A small multi-label audio tagger, trained from scratch: 4.31M parameters.
Rows from block 3, named by matrix and row number. Rows with one number belong to one channel. Each number is 500 + 50 x the weight over the matrix's rms, rounded and kept within 0 to 999. All counts start at 0. Numbers have three digits each.
# convs0: first width-9 conv, stride 2 (model.blocks.3.convs.0.weight, 160x128x9), inputs 44-65, a 9 kernel for each
# convs1: second width-9 conv (model.blocks.3.convs.1.weight, 160x160x9, transposed), outputs 46-68, a 9 kernel for each
convs0.113:436456470503565509499442408535548521465491551542478445516536543495470478521521541491448481460458457492503514537518498470432451499577531591590529509502495464480507393371425501508470498493540455365376524520520481481496473436413392439503525532507472500516471496489410478500498549541616542518519509481540523506496453460501532565620589520484440468488527517589579625481478487489434474500487441496511524532488431489479509584497437410475489543627552485478427488514518449449450438470505491497457538546530519492482520520509496509535518558586550541545537560613653633545483453499485508555518478476497505495
convs1.113:504521533499540594497543587520500506408439444504513566513420490542655558485482522517430500454489407358509589565542506504471511501410516455474488508515503467508535547502513593608513457468468509493464358498551453457471514421434467531466513477536436497488625637527341471417523530455390435445524520415518509530622597550495499434549533556501512505489533545665621621509328432492525569486482537528487395471503505513487511543557421466469498467460424440516498660581517387474591625514446419463518366466542584713575582425386481479539548436551605592503561621533440438439556541460595510417409327467461549438500465426363418465513424425
convs0.114:502468487468482514501558590502473510525484429510581627543522505525515510512507492458555520503541475460471479496441472478499495509554554527540542572490414455514607502488485549508488504512517588499485495492475447413408509502516464492453443481514453542637639515519541477496435500516580606607608557451548491444443460551600562493489457381390427475468490492539591539421492460501563520503474476470479492482486455523442494492528500496496536498495466466479488458351445500516502515492476473498466509510480467543525531504493567526459506476443443496512411458478516533539483459402564572480480480490514572545
convs1.114:483488493608577463440472525491500457409383498531551574547406424480454485471481541498462438554576528439525525504459366473438527588547526459490542482488555604554419500500505507399443524575557500571521451539622553468542459496504429437524563529619521502536606471441395485481479545561552514509510502518517508442570568484478497544529444462478534510525550489513475506503500494590589511507468520509498497554541512502497506500541525499485509540505524505524441499624553538620532488538502471381492557544482492597581477365435601522497498537538586595503545551570556512558617515520649502415541580607582637556465511546519451467541575483
convs0.115:515516506525520508470497503569561544505471516508579504526500502483491507512532543510475472489507605623529442500483496560548608562519511441537488549584569523481479542530502500474477474500487499514527471516527506516540465502528507489466438492461496406375264310334447544497415471477540505489494442461502527577585511492457455447430419482501511538556539523461486496512588605618495510459503526496515507503493497442494479469502414397370487521502497506502492480439422484481480464459493467487460496452465459514554480414460509540503557581488440456506477483503516544527519502461484448500489460457451495545
convs1.115:578529421376532532457503497533654597501492524494489495421449504582522550526610498471521523505546603537504467534554535491535505502489546505464500488436461505497545546518478491494489501496463650517488406431448577606569538555529507533459372441450509454426477513538498560588585464342443478507522520540517493469500477485501560520456489569574469492513489453661638547492446430428453528502501468425358437506554530396498567539499491481491492487553543546441464507531546562513516427537492576574564477529490531518596575492497505487473495518560520499504519494462457512499488483587529548481487468553513458398508541535495552428449513634
convs0.116:498490496532549556565536487433407445469509528516540590528525506512514501513499515552607625545438418441503539467450463468460415380441466493524525524518500498497500504496497500467467503482501412452527554569504493500528500483479524525484493552558513572468376428395415421336542634596580495452494558532424409478458494507592576516507491441409461479546541515626603607505500474448461478454458515519547473464478443566508526543522462504472442558506395375404451449451454502504504456495505499519560345359472467489482469420438511524491465441354407492536557494472472489508533545434534511456500506519527517541
convs1.116:490506522522494492490467394504504496512512529551472479486522502490498536533497490499469443476478503430434473497485512544431498568540499513534489447476513452531545526472473440475469495497495568559436416443466569522558476523496585577546525480374465448424473463549504437398481494512460411411490485502537517465503533499486496564490490491508554493494518510491463488573613568527543532506485474466456485499558571522559528477511515508514494537501451390475510523519549522466402385367464528544525576509457436503481501556563492406431416497489488507509484468440468450470505512570538505529550560550568568502458441493489489475516512525
convs0.117:510534518514474435476465478390484476649653678503435411494467485510543579530479486609521472475421470501529499501524525521481544510555481502516445489463362392402477506522504484461468524506551546545540509470436436462531497463496496512485449411359656544493442429471583505539553535527495480532497536591506578513495461420445495468553550503500463450470516514438483508533504553477489524500554547463479459463474516477465459420477594555627577478503499607528532542554428550533436371459441469395482451539568540504521557541476469439446455456501506490517550502520561621616560535503512481492449462485443508532
convs1.117:538623594482502524545485507505500480505626528502565480513496477435439515529495564486504542558497558514376405502501506553541550442455476503548513500501501489493505578539564588483477499491528426467359382462439400441506462431479487491461518506474513574549551453410502559488517523530499503519513457443516523497495570514531560598450443502543515481426478489532584551475497475489491477533509477496506472517580494458500481574509553543523510477517433408439470535474442441504500496460412517494519477508538553558477484474469485616600565542475459510510499572608488453510478449531485440462468525492409453538497503524483410475454471507
convs0.118:491448496487517484521518584490466507567471514602590527503510504529564518505504523585540528480470499523579580516513528493439481505501502517504442446474498550580571568550516501484502542505504463448472467462358452499468533505480502493479507533552505487418427491438457475445563541487528521503498492453493512487496549600614599605514529524424418449454497490455555583568516514405501458472503478454427449521496471581452465497525511475470542478490488466459519501541563525479453467411454463455501401412506482505504471510541554568551503474496454539589465510495430472447440527506480494493504496503460405345
convs1.118:585463527555452465371500546497485486496480478396493539552476450509502539506457446539579533562503529567524552515643561545555516437435449505555544411412501539524608560592625540493499520495497527499493465478505522448510493459470491493481510491397528426380426446524558484478512527525509438477527508525452474483441511494499464503548505513461505523469496478537522513554481495585488495441446496461426473505555564588594567557545526515499542490525497457481506523540593473414473559528442421509499434401448491574551475511576528526509470520507451499508573560539612576613548475415474512499507612523504496478502495495502450466503553528
convs0.119:516525552506503442529527508579566488499539448437465538533528515508535526537566532462488502573554559499437451516475428477495542488459461507499524521477476483529522581552493502490477498495506500500422408367464540575581413414449461435455497584553572521477511469396394346364514547565531500481479453500487481452462480491473500465558511511542582544550511477541572615571523488474564525489469497484505520523536541520562506518478454441494486489588509570485499459400420500456476451466485499487409462457440506510528505482405585609595614651613530502467472457486484496456499441476558552514516483454453450394
convs1.119:432484477484522525439491572536486490457496472469559506549593557538519518507495507455505495502470429394538603551502458439483544558533466453421475500480468486479491606593518491456451492500537526528491453453447457515466565490507437453465430492585542500482467441431410414531507509491482511571511491551501491419458485476453465486522480420426505503502521603416454459502479516532526600487448461505469454488459459478518641580445474512509506461459431478447485524506557481405438488501498559539468512500521561494487436494441369508571511449460488525515479489526543563540518500484435452487489598541530473447357468495482484443528542519
convs0.120:569578505492449432415370367540539466395408410441364446436459507556550505505499490418374484519572581533470480503523548515549540569547516522501523540524512523564572517519548549426418418405417431433504512479500560560486514437454428452508510513517468513523480480472451509537513530485503385416486515511579508472441496481513537581490448452504529490539458458493502501525524496487481495563649643585518503446400395550524576527488481486519536475486519516559592605630594521506498490458521490507495579565538505514481455464509484504555519499453398399411508487471501494553576570535543494478490487526524570509
convs1.120:466448436380438505558448413455498482409459528579531527514500518512532502525534501460542562442503525447412443556587573576506499444500491510481536464479501602542497485557554441443499533509496500492515454497500494520531455509563534553508521524548528471542573475535533550498556531408432500552509521493480498412468487581555526494541529449404482509529505441551465447442456555524537523528579524519518460446481604475453438447456436385416462493406438503550561517489331504462459503456396474504539541548466495496522578612611559506518606516460474515536543506419376420565505496444496407405523460456581612539507524491493494546554568577
convs0.121:523526568503527514562620586468420364449558551501470504506522515525478506524507487460405406406476495513534546479488527531510522493507473469500426466503484538526544507466467509511557588563505475445445463506497521511512469481513527557601606609573462469514587583535496452446444443476436473456494513503515528507481508532508562580520497467444451498515499556418464509514536561513579541434502502494489482446476509587479450550544608598478485450515509519485534570599561430410432476473449417488556525521531520505498432468517551544501519559543577528492516516568503496493536504505546582528535490463460507546
convs1.121:527408467518474476424483483566505474454499494481443486594501541590572516497505597524478504491499522516552561548476447531510502482552551513543540482482486520532501548517490443448467477472484613509501495480504525430425519534460499497486511584590519413417461502514497511505510424436481496522480478469452467453434474532535565539506511496456476500442469488490518497500462462508458484506479460448392439486489547495500496538536522514560506580494505500471499495507497599490461499499483434506504510509463498554515483499539536555514525482503524501500505462480514642615545513506416443394394475502536473330548512515529497460543561485
convs0.122:463531594612483499477476446441419466529503559517477486480458481499530564601535478511498533528496470416479413448497545496517478487459445462496554548478473538527488522498507501497498556564516574501429492547528544507529549511520494450486513514523501499490401377614672635589445382364496500476554548527527515498489457479476453490568454427396473418455487501472585506456489482505390391552549506488492452435445412498423378433484474485479525439395416411443441396491488522510563509516482497495516500567497477589566528481427567564520499545547515485513595556566530492473493454454497501522589588455459501539
convs1.122:504512554508472511513503516380397472606589492459536625406500505508502500476514514509509528497468577560487593511486580578496510481544521415568522610542592538589560547520404460425320397470506503532500525516479528480492541471465498445466486501462498433523547465493587564488506503505577500471499538474461540523449503529511514493483479496503577511504605539464492544603538553570579500530557487445469516538595511546601490484445449462455527527498542434434446504528483493550448461436507506497502461447496463499472466530542488521487429535495505498451501504420435493551527482470492487499515469458481491567545499509487455397371450485
convs0.123:421474489503519489498524552430410475541555517489477491497513484502539555546574540451455473457492551596605586520496501510524515531506549526521503485500512490504500473491506481521512484500543537617673582508456461482500525506464444402420464501598349369455398450481485511453481484546566641620559528588461472465472488451419492479463483497475501499529488493528563609503477394398463480391368386427483511526502460507574583538576565546503468355453509578594554498504498445504507525606537519577549521489497484498512463458492500515506554611532505455426503475461473532508523489468493506499501500459454480507
convs1.123:482479494497529499452502468520500510553529481491526550465455516530517516531542515508501534485496515498489518489495494463445486515510500506458476461473459448510537434426465497499535532515493556515510562532401438420400526481520497465478483496539545554497500505482519571556547491456507533526509447462482468466488498498536496501487527500490430461496515514488502486485513476399473523444506490481478488520510480492457489513483419468484524572512490499492482516503503543555472481474476486501510463458499488434480497533576487509568536517513499473427503491494512550537479500566477482458412431502548538462515582522498467449484492560
convs0.124:483503503466514519519501476436351319308486595586475490538505517479503504508505529396427447495529553549600513555562564555509418457468465484496520500504500500486482496544536533514470447499525558524488508456445488501474458470479525535478492441389503533550588616528484449421564502548552557569513500438450482477461464468485480501533507502501499507463503430500509471505548478413388394447438495535577596557496454501524485441432427545605597409460517486507473456446504489496475523578589558542509543517527577596531497433486485529514527506390362431443531568589594582514456433352550500480486497549516532446
convs1.124:467510587469292409465490579491454462479501533508448422501494503510496508518483454616505553534499434482492507572493605514483501513605597476504499543513476407482494561482396445416437488458475526550518511488471436503472447376382454409491477441444521480539492555532481570520588627566411473498503513506459424489462449497531556550495383436498516483500441390496522504470538538478520645397471471454472560639539533611496521485478512550487493497438492487452450468519504522513553510514553499493415385432432494484525525491482450482534529483483481515575499602564502502478486502495506553712574507424438486467497497537533428430510574468
convs0.125:564514535584489476518503518523546546514471506505473509484513561511523546578507487523504466411435501622583533601618511461420356409404488498439445492503441550523505496508531488445474508515506421399364297318377471502546453405438500572600569588530412399469410449495500469466582559514566514445468497531508506497534504475487453451521505480471494522498472499510502466512534565521534505500538524520507500461420456499543583619504542528504486504475495500499516455462471399499507541536499553515492531546517498500499510463522535501611668650607435483483513506508491498469464489479591512460462462469493483521
convs1.125:461546449354410471499432459532502479490580689507630561563479475509422453525521572518563502433424501458463490560588569509434518506448513355444418500603543508461383528490531539528529482543528466498622563475451531546487453520509469488568471434479502476406495547524459540551494523505465525596549495504533514442296279339344481588543412425467486454551567415427543514634575369461485482522536537473489545515443487556578616466397505550494539485515479451500502482496467498498511563534508506406505476503494567545472465400469481414428341469520477398515530563613516494518497456576408473403490532560586524520546586485521648703572422445
convs0.126:522514512499532497495501504394497546595587490521462419503490489541517534475485572499531493473492439472484515527463459406452447482479500481473440398452442486473511543540497438477461514530585477511463387395384472489523436431434424461525568563493481552564531511410454488486426500591712706708607586514489459472476518477458485513596574522499482458484535552469516503452523536468377370550529493472468500504526534531536532538639736642650502466548560595498499501515502547435384349474485452537552484480495442463497453460455490466543561536453459410378420474522598579528501465500443484517580547547514494442
convs1.126:443487498544584477482517522552524548577608495508543453519566385465544564565488495529483471494497489478489569500422461506506508519510543501466523639582463516607483506469517636605519510531545461477395451526518576501532430438560551567460446507487454409423621632501449541527540514614515448475548535552551549467484527443418491569448442450508544520525568573513504526425473478490519600571467464491441499600603513485514500501530549565502472543540501593575500499509519506479460455465481541567536530497528471409404432531569527477445478534503515490499405440551541585633487450511520496491472410374463500511519557533443414462496512512
convs0.127:518523500508506500520540489511554630551519422460535481454443432483592644572536502496508565491430414470453440511525547613519502512458507489489447401499474440418441463470495585617604576469431515570503396346381423498579467424428466524530567545538528494453389360366447508527537504458403392416503542607627511390396459515534546568546497484497511525530525506519560572535494478478498490551508536518499436428500514517527502543475506492525472563470412415398418482506482627684505452436474515491490501478467491466435476485530488500538466509520508617650518500488491525501496526568470474486432476516555561551
convs1.127:474507482469411479564498531586494552459509687595490523476503572571424448428475538495542479464444430405525500578610544531476573600552577526542551518463477464474478543551464370356492626540558557520454481500565599547553478531529576481489498486415510545499514467478489483554490571527420372506511529502471498481499499527471503469507454435437489498479492448489508595495481487502500455477464492468479437475440407506513457503594478475551550491494431490475498411481485467426494522509589617610566593618477424371494435486481517474507480509455443449512536633584531574514531498446431503512470402494598531610486543490512506460459489406
convs0.128:503506469489450465507537635735621479404432509640670629495521520512504498513499540500491537514505512507488470468497446498499538498493530415482516479459488525552543525534458437451458495451453723524502469482498502462501561610566480424446483499514571493469456508569594540466551512481510498546518488561391401522578619562528488506517499527516489448462447377442399412488512495452417491496512429383425479516557544414434476402450532516495492545520504481446390441489499620651624515486484474419471480422419380463500551592552494464438481500528528498469506513552543504495465483506543556526508523534500500488
convs1.128:498526560487453495486516445540510591499389536545568575483416455492514504469532587469442510525516496451434492535511486440469481498513498440404437472398483487490560438452551599499510455565611613520479466491563546529507511509510526486476475542616410469452424483509526505521499466525488430456489499493476532448375402456473499480537495493494532513495516553526573637571496430448449458502501507503438484476448463526480509486465442543515485562550446388435493552584577524504490531503580533530497423465490500546507566569516521493467547514494491476511523572562524448451494602546573482436453510442479499503421439465420474511513530503
convs0.129:483454486527540533503503486508497490505523579498528485428528532501505518498530526547524540516558517463408504493455494485495473488504471494501494510500463492478485547514495500494513512493497503407361433493518533616733553570567571550524522519570493509550535546491430456400496505471518488487470528569479419416436455500516537501532515514515520493473498492480488515468477442420414480456472493477462427437466480549521504519516514470422438611592513480451477475481490515458441488458447442451502475460502500534473448478503416480530536535509553544545539515523556556522547558473488433431441463469517534614
convs1.129:500507477494477518507581742491438483482483537580559550440498507486427478575595592454478511500502483483442475535485448478514537591507411451448469468421493620692687510506474477493476467510524463473451451481480457436369446456501509498484474416463523512540556529550496495526523521489485561588547455425479485469483541574521471502469485434489527497485483574495496508502494416476584626561545508529507490424338330524538486476439481539622525546521463468511499412424490498478508522588530486482505556503511438444531528450399448420455427519576519478443460482508501491484498565656533508499482484532510482516497482489497549552546531611
convs0.130:488476451521520583509473420474459532546568549493500497460480530535522498474446462335339465418495531500427431618636598500453466494531521419441511566537523493497493479467514424498530522530508551498492420491555576510460437334330441515551537586513425465472491554635600485474470501491479477451504503475565515500499481495501538516479492541562541517484484523541510489504479481439483560416477497500503483521527526471469527495431518448396464513552535518447432398364403516579523501500479529587533393446510515500489502537546635628600506437450462528533479501488461460494497555497504509612570622573564567587
convs1.130:511593554527561506534398456464471516517452454437510480502464502475483464414412500501501517527503509488505565536508544528550538481521585482494450465524507495484477470475451417443480425382478597539520541645655504444488448406445430496471489499562589518501517450503405407419467493500413431515537522559413541528578553505480526560500515500453464463519551503554589589508420390456477463562520473503535552491442482593592500442461487512459499500533529469466452440463487511512469456461442464473499505497518548541553507475492542502508509517467476494460513525479436545522535487501460513525498463499536511472476476493504523486491498434
convs0.131:500533503506550479514519498518467446537540496411443544555563512491490518488492457475511517453442430407487571466448499510566495424475522474464502500545571507547484495529515529481491455485509502483433476492540503492523499502507485470527541482433581534523501505524541543470457519522565567559451466480487458442490511503475493416509501532525467452488482497529551498514488447475556564506502494489531531498477491525442405378448469460414502488509482441452448505523592459484538598600553474473498532538493584548566546503495475476497459420455500478506526500535526507499501497493589558592571531452467421469
convs1.131:580561500478482490511513570501465432418370481556574480506436413398518517481423405507515507504471475571578499517493494462459505522459497540509530527496502503553481527445428467436439541517468483496504480499561564531603490429477495482498497458477492510498466470399427466503558520579520468437488519539503568494530507457496526599498507495507498499476545588491452497578545495470508506495457535469505522508450430527557549501464483458548530551560598625544490539587578577569477484500483545535497529523488496614633582530428525562572420484476527556550542548513430483481554566482566457498398447469511502440482490450428481434515487604
convs0.132:516483430450460453515514483537511505504490501503513536499466485485500499534494475518469449427486475424418378424454463490484520503542532505514524539533473463444435458491502468515452434573564398424464501482489457423449467501508523560525471420397535516490380292330420563503497536468470470546543512516459493503581500469482458504520525489439401479485482529482473474443449349429510501499544614599547511481432457484560510508508556507449505494466489481467492469496468494494494422459521519500508519488495484461399427497544571539546480474438466504534648538462480461462459497505523524480467485554523492426
convs1.132:480446453510517484499549543390362454522475534655536482464543540480518594588522534479467500537573539491501561385380404463505513540592581540549516536526519558504533509497449452520499616564541445516455486508482569553488487517510466578557519531446486545647579519448491529579531545484513526498497453433673640554464522515499582647578480499566512463468427388528557525492473521702649508486464464430495572513489527509506469476511539565450405448519460483488513489551568600438442435448453512573518538529490495504542594521492496505504534554567507477473554549544624524417471467435457386382440590538408380607458539486489504489596635572
convs0.133:565511482545541441395404466553513502442465485534523454501503499467484501538537536508516493531526562525473428532478520490454475464544505482501502472405444499569552499502444429468527607568489460428493515488412381375402462486474426411461499499571522527517468434441431472531504449411463499529496474487518484500493497478405389460513489419407456532509511465607500429377420511534604571594537488488498498455456481487594519536509436434431486537516537523525506500486483503507527511442386424483488491492534519528521481470473501496486455422478541560445553526486534504511528529549493498510540584582514478500
convs1.133:611607510490446476494391426383469487608571427517710607504499499480502490535578584522545488462433458437543532494573460375452424488511604505491441496480500512515545485479575527503534536495436518506523509510518481424405520514513504504506466526478476420484460490482427436374575506454468509541553592559495486420443492436429469535504499441526480499522528504386406465571547593500445488411522430420401404446479448519464531553537539520539519499467399473490503525514561455505546524627545489507585496479492502582554484498527441529615638584512567465478502496430490529499500481531565510520553515479515472540542454477498497484494506449
convs0.134:567528539521538520538516540540553623548508419450414522494505522539510503502515521552501474497459434470502470435434413422441465498503540501500540570543544570567532531568562509488448416448485546488538583553559510465411510501516557535511564631559467514560545550529497479490435497480477475473498464459498484496555515493495500538509469499511549546549499425417411486462427359470503586462492493552616626571548584457434458495473479449547449499529518501504540492477473478449466484539546533500472475466496503477471504482453506502533528508472472465381495516498431388381424480499535554504493496481491484432
convs1.134:551508491466465461339384529446495545584577567623555574592609472287398506500438502608499488494557625544496500478433480517501504511508408527493454408404511556556535463520495503452403398480564525509574557561531488479489422449440483506533580513484503493507533470444435491516515499538532515499499449394528421493508488563511514497567470408497514467464485570424519507446503488450513499453511507517478392472488539673590460460536600566489448599518484349371476520514506404483414355439514522482531516485443486493494490452514562542556468477505500479458549465475544566596538550637589494474465458465420458576497536569487449431485467479
convs0.135:521510507460462473491475483535629621521458488486578600552551505544557498505511580457458452524496506502461391522539499410445392445486486416430396483503470467497491514511492494524591561632614591504488473477503500525482585524493504511515472454512499420438438454486532583515529628530529488470493543528563466446499564558534498490403452519504536488485506493569522512547512467413413421435405411405418439494510487519629630648552537337453405562568606651488451387407397439438484489492506523528621491512517489538530526530509513617624566460417480560596490507502485499498569588530406453413453460457481507485
convs1.135:528484480502497580543501525506459436426487549501543561492532554486515536440407511544585559474415444467507558503488520525469510551573508449475485470473487502498500457477486547520485468471495515468487508512474353425472543640576461478482478464481513513550465450501478404446560508395562555478442510499472487492366381470504558513524479445498458482552538504595588520567500453369368374607529496489519536535476515455371413455511533572572610436481494502516434561567421513548485403442425505503500463512470394375425457458445520498441456511524551528556596530472511481498512530590483522604563503493435478537486501450504520530525594500
convs0.136:517478466507485484529501488456566542540526475445514472464462515602572585545502490352499515515513485487494504547474481504543609574492436431449510527543534516481466490546513465451477504490432518532575505508435457469464505473481526557553485442496471526565605560505496576584511521470428423473476438472529486460485486440451493494519545507496495486489495503508578596487479350442448441483467493534524507500517495413378400376466559599509489532456457493583509572503433594519496448504526549553600510494427366416461515506518535511500467487500504470480574540514519544544585658641448463471473386369426458483
convs1.136:442501518604579512479489534596498451384469476481478507485586550616470422428503472465503509516505455417453529559498486517503455466511522494513508505560524521493420485425430446432452506458556612556505543532496485531618417456447521558502493498550501468501538497499493466484478544653565493493439521540509495461500464424392500495519521608599589549500515467523557506536480491509482393522597522522424418504491471527469464430439444474469497542510494477481538516497520430409501611550523481514544463360412465486484490503603451496419438466501614486545403489614586455517440486538527508484487469451458424507474464530449434495512512552
convs0.137:530553542509469515548511514572487495445380324369374448482497470474444446495531538482463474484511516561550573495520519493425438522501490504486519545503543531542537513507535560556501502534552375451556705611535433390405512464454438459497522546589501471437484507512478454486394411479522540537504540530472507502458471526552551601545520499496502540583557525509500502444396388489512483536629640611550501493500471461402378434557555566571465549521497458414447502506525493602619546509487486513535440501435479527492532497452617566566528501521528500523465457464477474478499418480407483491511609643559566553
convs1.137:485513452543567479493500479525544514335342476475533509508582568461448439494503490457534525560458432485539546531547519498418444472539485512520457438516583498460465511517502390415450421455489487515589631602520488488521517482504453467431470502438563518564533505496437501516568519532558501472479507534516564634502425432499553554468480512475510522514510542610536451420419408453439397567574514549543457488514513478468499523528408451523597486481478488502482422470521500508524486425502581581530586525487499519482512589601487501500450419430463490502530420436492480465442512593563555509515488517507483522420419432495538535496491493
convs0.138:516475478479571503503493467542608521496509522508561501471500521498498503454462503531496458495536562571507502510529539545490463429469495504509537481470475477480463430400436493512458533508438615578546511522465453414514491517527499533521489511518487520572593533495448477438455505538481399376400406400464476512484479503468384375556616622550459468473498503513570593555533518505509463478487497518536524469453473419399488606640571533477416500508471444487467475510526608506508519520482472495530467429410500511535531513489460559503507530539538486401437420458522522577506479452610541499457491536622555492
convs1.138:459480530516514457457524521446468501453491482554583595580508467514487491521523593539568562505523524500474449498515575538493425484505505486537576510476488479505508499472498476502561515463509592504494510501481486495454518568511500470474482494510471497491491522535464470420475472510511502498491475489490507530507502535504521563498498530494466484518489521492449467480494488500515528587515430446404417500539568543494489496472513496497497529570560518412505499480501540589574611509525423475478450502465423418491558565512528443495616556477483516529508529554532504498516496492491512514494491511490494470512502505493445466500498493
convs0.139:553552518446474456426429490532576531517487480390374469525525517502493491530520497510491500502503504442357346444562644760567516453461394567565512489472466568600533487522630628565516543528510540571576505481391336430519444512571557552525460408476537485508525496516500507517474526477482453480567626551487500499442487484549426478352515519568644560556491466530506511488438434440410456611568527490506507528523572420402350396435485501608608537558505458435481486462419388484497483441516595554504523488438450487502482470462550497584513510500517494517522568569503468463433458488451480507492523594589575462
convs1.139:459549498513493493557500562421444454492515507415480493488560544603565572534503496529500458451469606543509571484510577557495497509558505483470400505515592518531444523491505492479485467474487489493500553514539507511552531519509447369388464456448497462494518465476449435427476500531553525547471469446474491560573528452413447536460470591571500483472509586506534479455469491480468436526557518492535546550524480507472433471530490511547428543504487588528508511545466513485517501522496542500498480616581568480518493476452437455381312435544577541483483520596526463424438495501514531641507408364417453489414408435496490452465545559
convs0.140:499531530514488485428424466336306328373425482490439461512513492520495495476422468550494396440443495493398441424432489445462414457470465478512531506529530557453481515502509546494453448478470437378494512528575568511454526524519529501484502444430665587538554542589530616527506504544603606594587551593486500479461486497505523474511461490409466508527499508417473512471444480507583544517503490482469467474448428527504477462466428432428494433428422491491522512539534467517493480488466463447435461528495504528512517511500521521547516487451418459454464513524505515502512488460568566499459375301358478524
convs1.140:469557467489533544474433457486437509558534477467488476461562481439451397416494540497505484558504501483487502484495509485501550515501503472553435412434504495525463515519432444430420522553487447495463410541618538534634543505463502464460484495465531567514454406498554502520521497491539521461462485593446498492364434496456534574524514495484505525450437507522514485468452498554519578500524531457367459493456399470491469449455473503541617560502463539498431463534565533464495483489433433533510547515474466511573498521453512533501521472451486509505464459455481516484513471468441461471514517500435487442465478467513548536528529536
convs0.141:501525500508509529476452466498499536582590506503469503506508509503487504471482459629581477420380385429491494441509529575568556536528507519450484440418457534514492503497506468462469499506533506503551526487481503496523519504467422482580541490463490454416434524686619549413462458449459490512459387428483482492476466476501560563532545566514477420483546556521524477401390403404460491432419429456486494516587547496452523466511438436482517437415483452486514545627592496503488484437407420474492467411496513548497510483527500483490492483429402407481515492518554553505454453471485485446449429381406378354
convs1.141:519487485621713423385441462545454422498511519576584493495539596598479476579538483488512486412401509514496447523484395419414416552497423478559424497468412436477500467503467487429424440483497598541490493500521489502452496471471536635518499616510499376398489456538471405607545498516598612508485404407458479535530531490494451448513503463375435501465483490463505627648531481474524545495487506459484527572642587505552620528510447367443504564466384475507477470507393577641525524478493449454489472440482518519446493543505586539510477521526486493486536508506601572483501517497435467501400409440480497488452461552531505522496483505
convs0.142:496520470432453485516560532310346297345362444496558550507488467507480502470446433482444414393446466468462485528495455470511472476481440473473456471517483523549528494487457526507512462460480520512454419499494498570591514517480471465432444476507517523555564539576558512453509497510554589509517479487508538567638525458458452518603482412380388453473467503513542480422478430427495474441463429491525503493487490530508486415442476445407468521494482418442409477477500570509480499466475477517488467555506489480568581536515454509513477491501485476420489466481508504504488467447360404451489527531531507474
convs1.142:465507459494560477431466591482470519545579507536561502634494455472496473526512433463423483498479528509519513485538611527470428413488592436406423509504502561664549451439500488464409392488605470490507545527445376376474502478492501408414438466493561485431489496507481457455572466489514554476481479436391440482528493505507467433507518524477408458461486565556503536520421500374404530499395382498479529573532586549521522517514475497511488509534505553605504498481528548630592517451406394479561558621687592490460443588509457471472566513410400532526376414418392428520545485438412476502482490593612512481494530543556567510494601571
convs0.143:429465517476482432479432468502423483510513461452561587413425456460518560559557512582528491458477501545499535648569535489502480451505543456479495518553586600642622504616612517481495502498491455466405378405407401433517523491487537531512488557549560519487426466497519472468628674583474480453511525471557588490481500504566560532522524538506483472431445503384486528619569513453491472467423456491524497483481484486556549559497491487488516583544453414437463491510461499492477504500473483508599521527433434461516530486451482558630539489498534499493505542506481498511537510469493494545555516504461485455
convs1.143:423487526476498534514421504518565534492569537517574481606544548461428451529453398474418504548589497562516564530500489431539579645555517467507484451436487529444462608540535517542515530515479505468530498494500515527565495594542499512480448528508469535451418423533530581581576545490474596536554569502568403426450453519534518496505512542617534465438500641511508495484507443481543497522541536516438480503538598491496466465471424475511513487500504510486469509585527404437465468369468555498499504490487490448408461506539436490484500499458501526588473548487470488516478482505568504404444456457509527477588533464466469464515576568
convs0.144:505527518502418468519507516381455502534490412480517575510527514502511522512506489500531454425443529595546489463486500516581560481522501477463374500502510504519506513521491551626588494463520497514484499574555472499411482461475474474500545527444515480483591659559497484507498587631674567493467525499620567496460470492475494481584510492445526506533524515456499487469480495485441412438433408459540568538513542533405388511558493463454545529524519447471411488513479450455527554540513452427483490550518478443478491469452456530540515503470418517514544593600570533504476544533553511495497435414470533625
convs1.144:519509519491466502510533547510514503530498496544440485509539512535506512534498518571569503506464519460447498523568518521491473467500480497460477582579540508463487522491504524525498470492499509498504499513502506537501506515440500493510489496533595499432539513521477472524525546478536473481468456492479494529557525587541508446427468481495495519519546574580609554539483503532462482563489432463491524504429408483523465485475486530536502439408433532560530513529500449441471456472487423467460496557484498473464467454474519482481462470506449487509539479426390442475506497514524531542492481488507491491506521487452489539520502429
convs0.145:541542527498538588570507500503484525540567558500548590475507530611576581566522503399485586636650588492400365506509483482459513553510485550567514480461444434421431461510555579505466465473482496498504547511488478466458485466516595644603566497471591549519556573509479490550520504550536593568532572557548566547529503486449510626497553554575581522461461382525557543538540506466500498520519540576546522508514535385443480492463460455422394402454458444456480452420399517534505529606545503398439486506502442445460507560583481547550523488499564503474443413434423471525561569514523481478443498521483485389
convs1.145:524617617545499487492485475522460463467407505533537527469504521472427473504557529478505509535506474420467547555489456509490483501572548512588525489495493490410363525529532471478483531515500570500490506508453477494528504501426505450435464494565483502536500480486390404510558588532512441385444539508484488529501442446480510501569526513518467454505483419454544566517504518567495415503476498502502542507522569492466468497509500505472431550527547538479511506538521551588552507473410403447490503500470451456425395470492516496506506497464470498484553607472442477470454498454551526517457461460499543504426475503519481437485527496
convs0.146:428504517529543536461483525545490506476540599581548473477507534514525511513546567469456425355369425429418416442532489513506503440438505552531498501494463474526507460474504523499428420447442397399374488476479430448440559531488461481500531531586366315370398504537562473453517492570562553503473467491507548563584536552515515480494498516456439404401441519496473475476463491503531545483510527478455437448439486525563473434478516537511592480488445417425417500503483430480521524533507472441497431476514497529515487524491443545572567456487468419419505565536537597518504516522461461482462449332404424499
convs1.146:466386419456482520535445457558443456530514561559549596469522503458433490496485457457485432431476491419364476442491584529410500590588458497535504488430436472498465508541495498484517504493534532503505476383458496501492466415495520483476412405486524424399381468506582503370511428565526475368492502491493503613529496515500494597613559523446453490486438381468533521494454459499570589636535499501425498546544499676500460473463405426476478509489502489506442418433508451430528452382469482492506549510526499473447514645626476443377433489456409456477358336441469410418443457494456453478468498551544483489452487534371462560610556541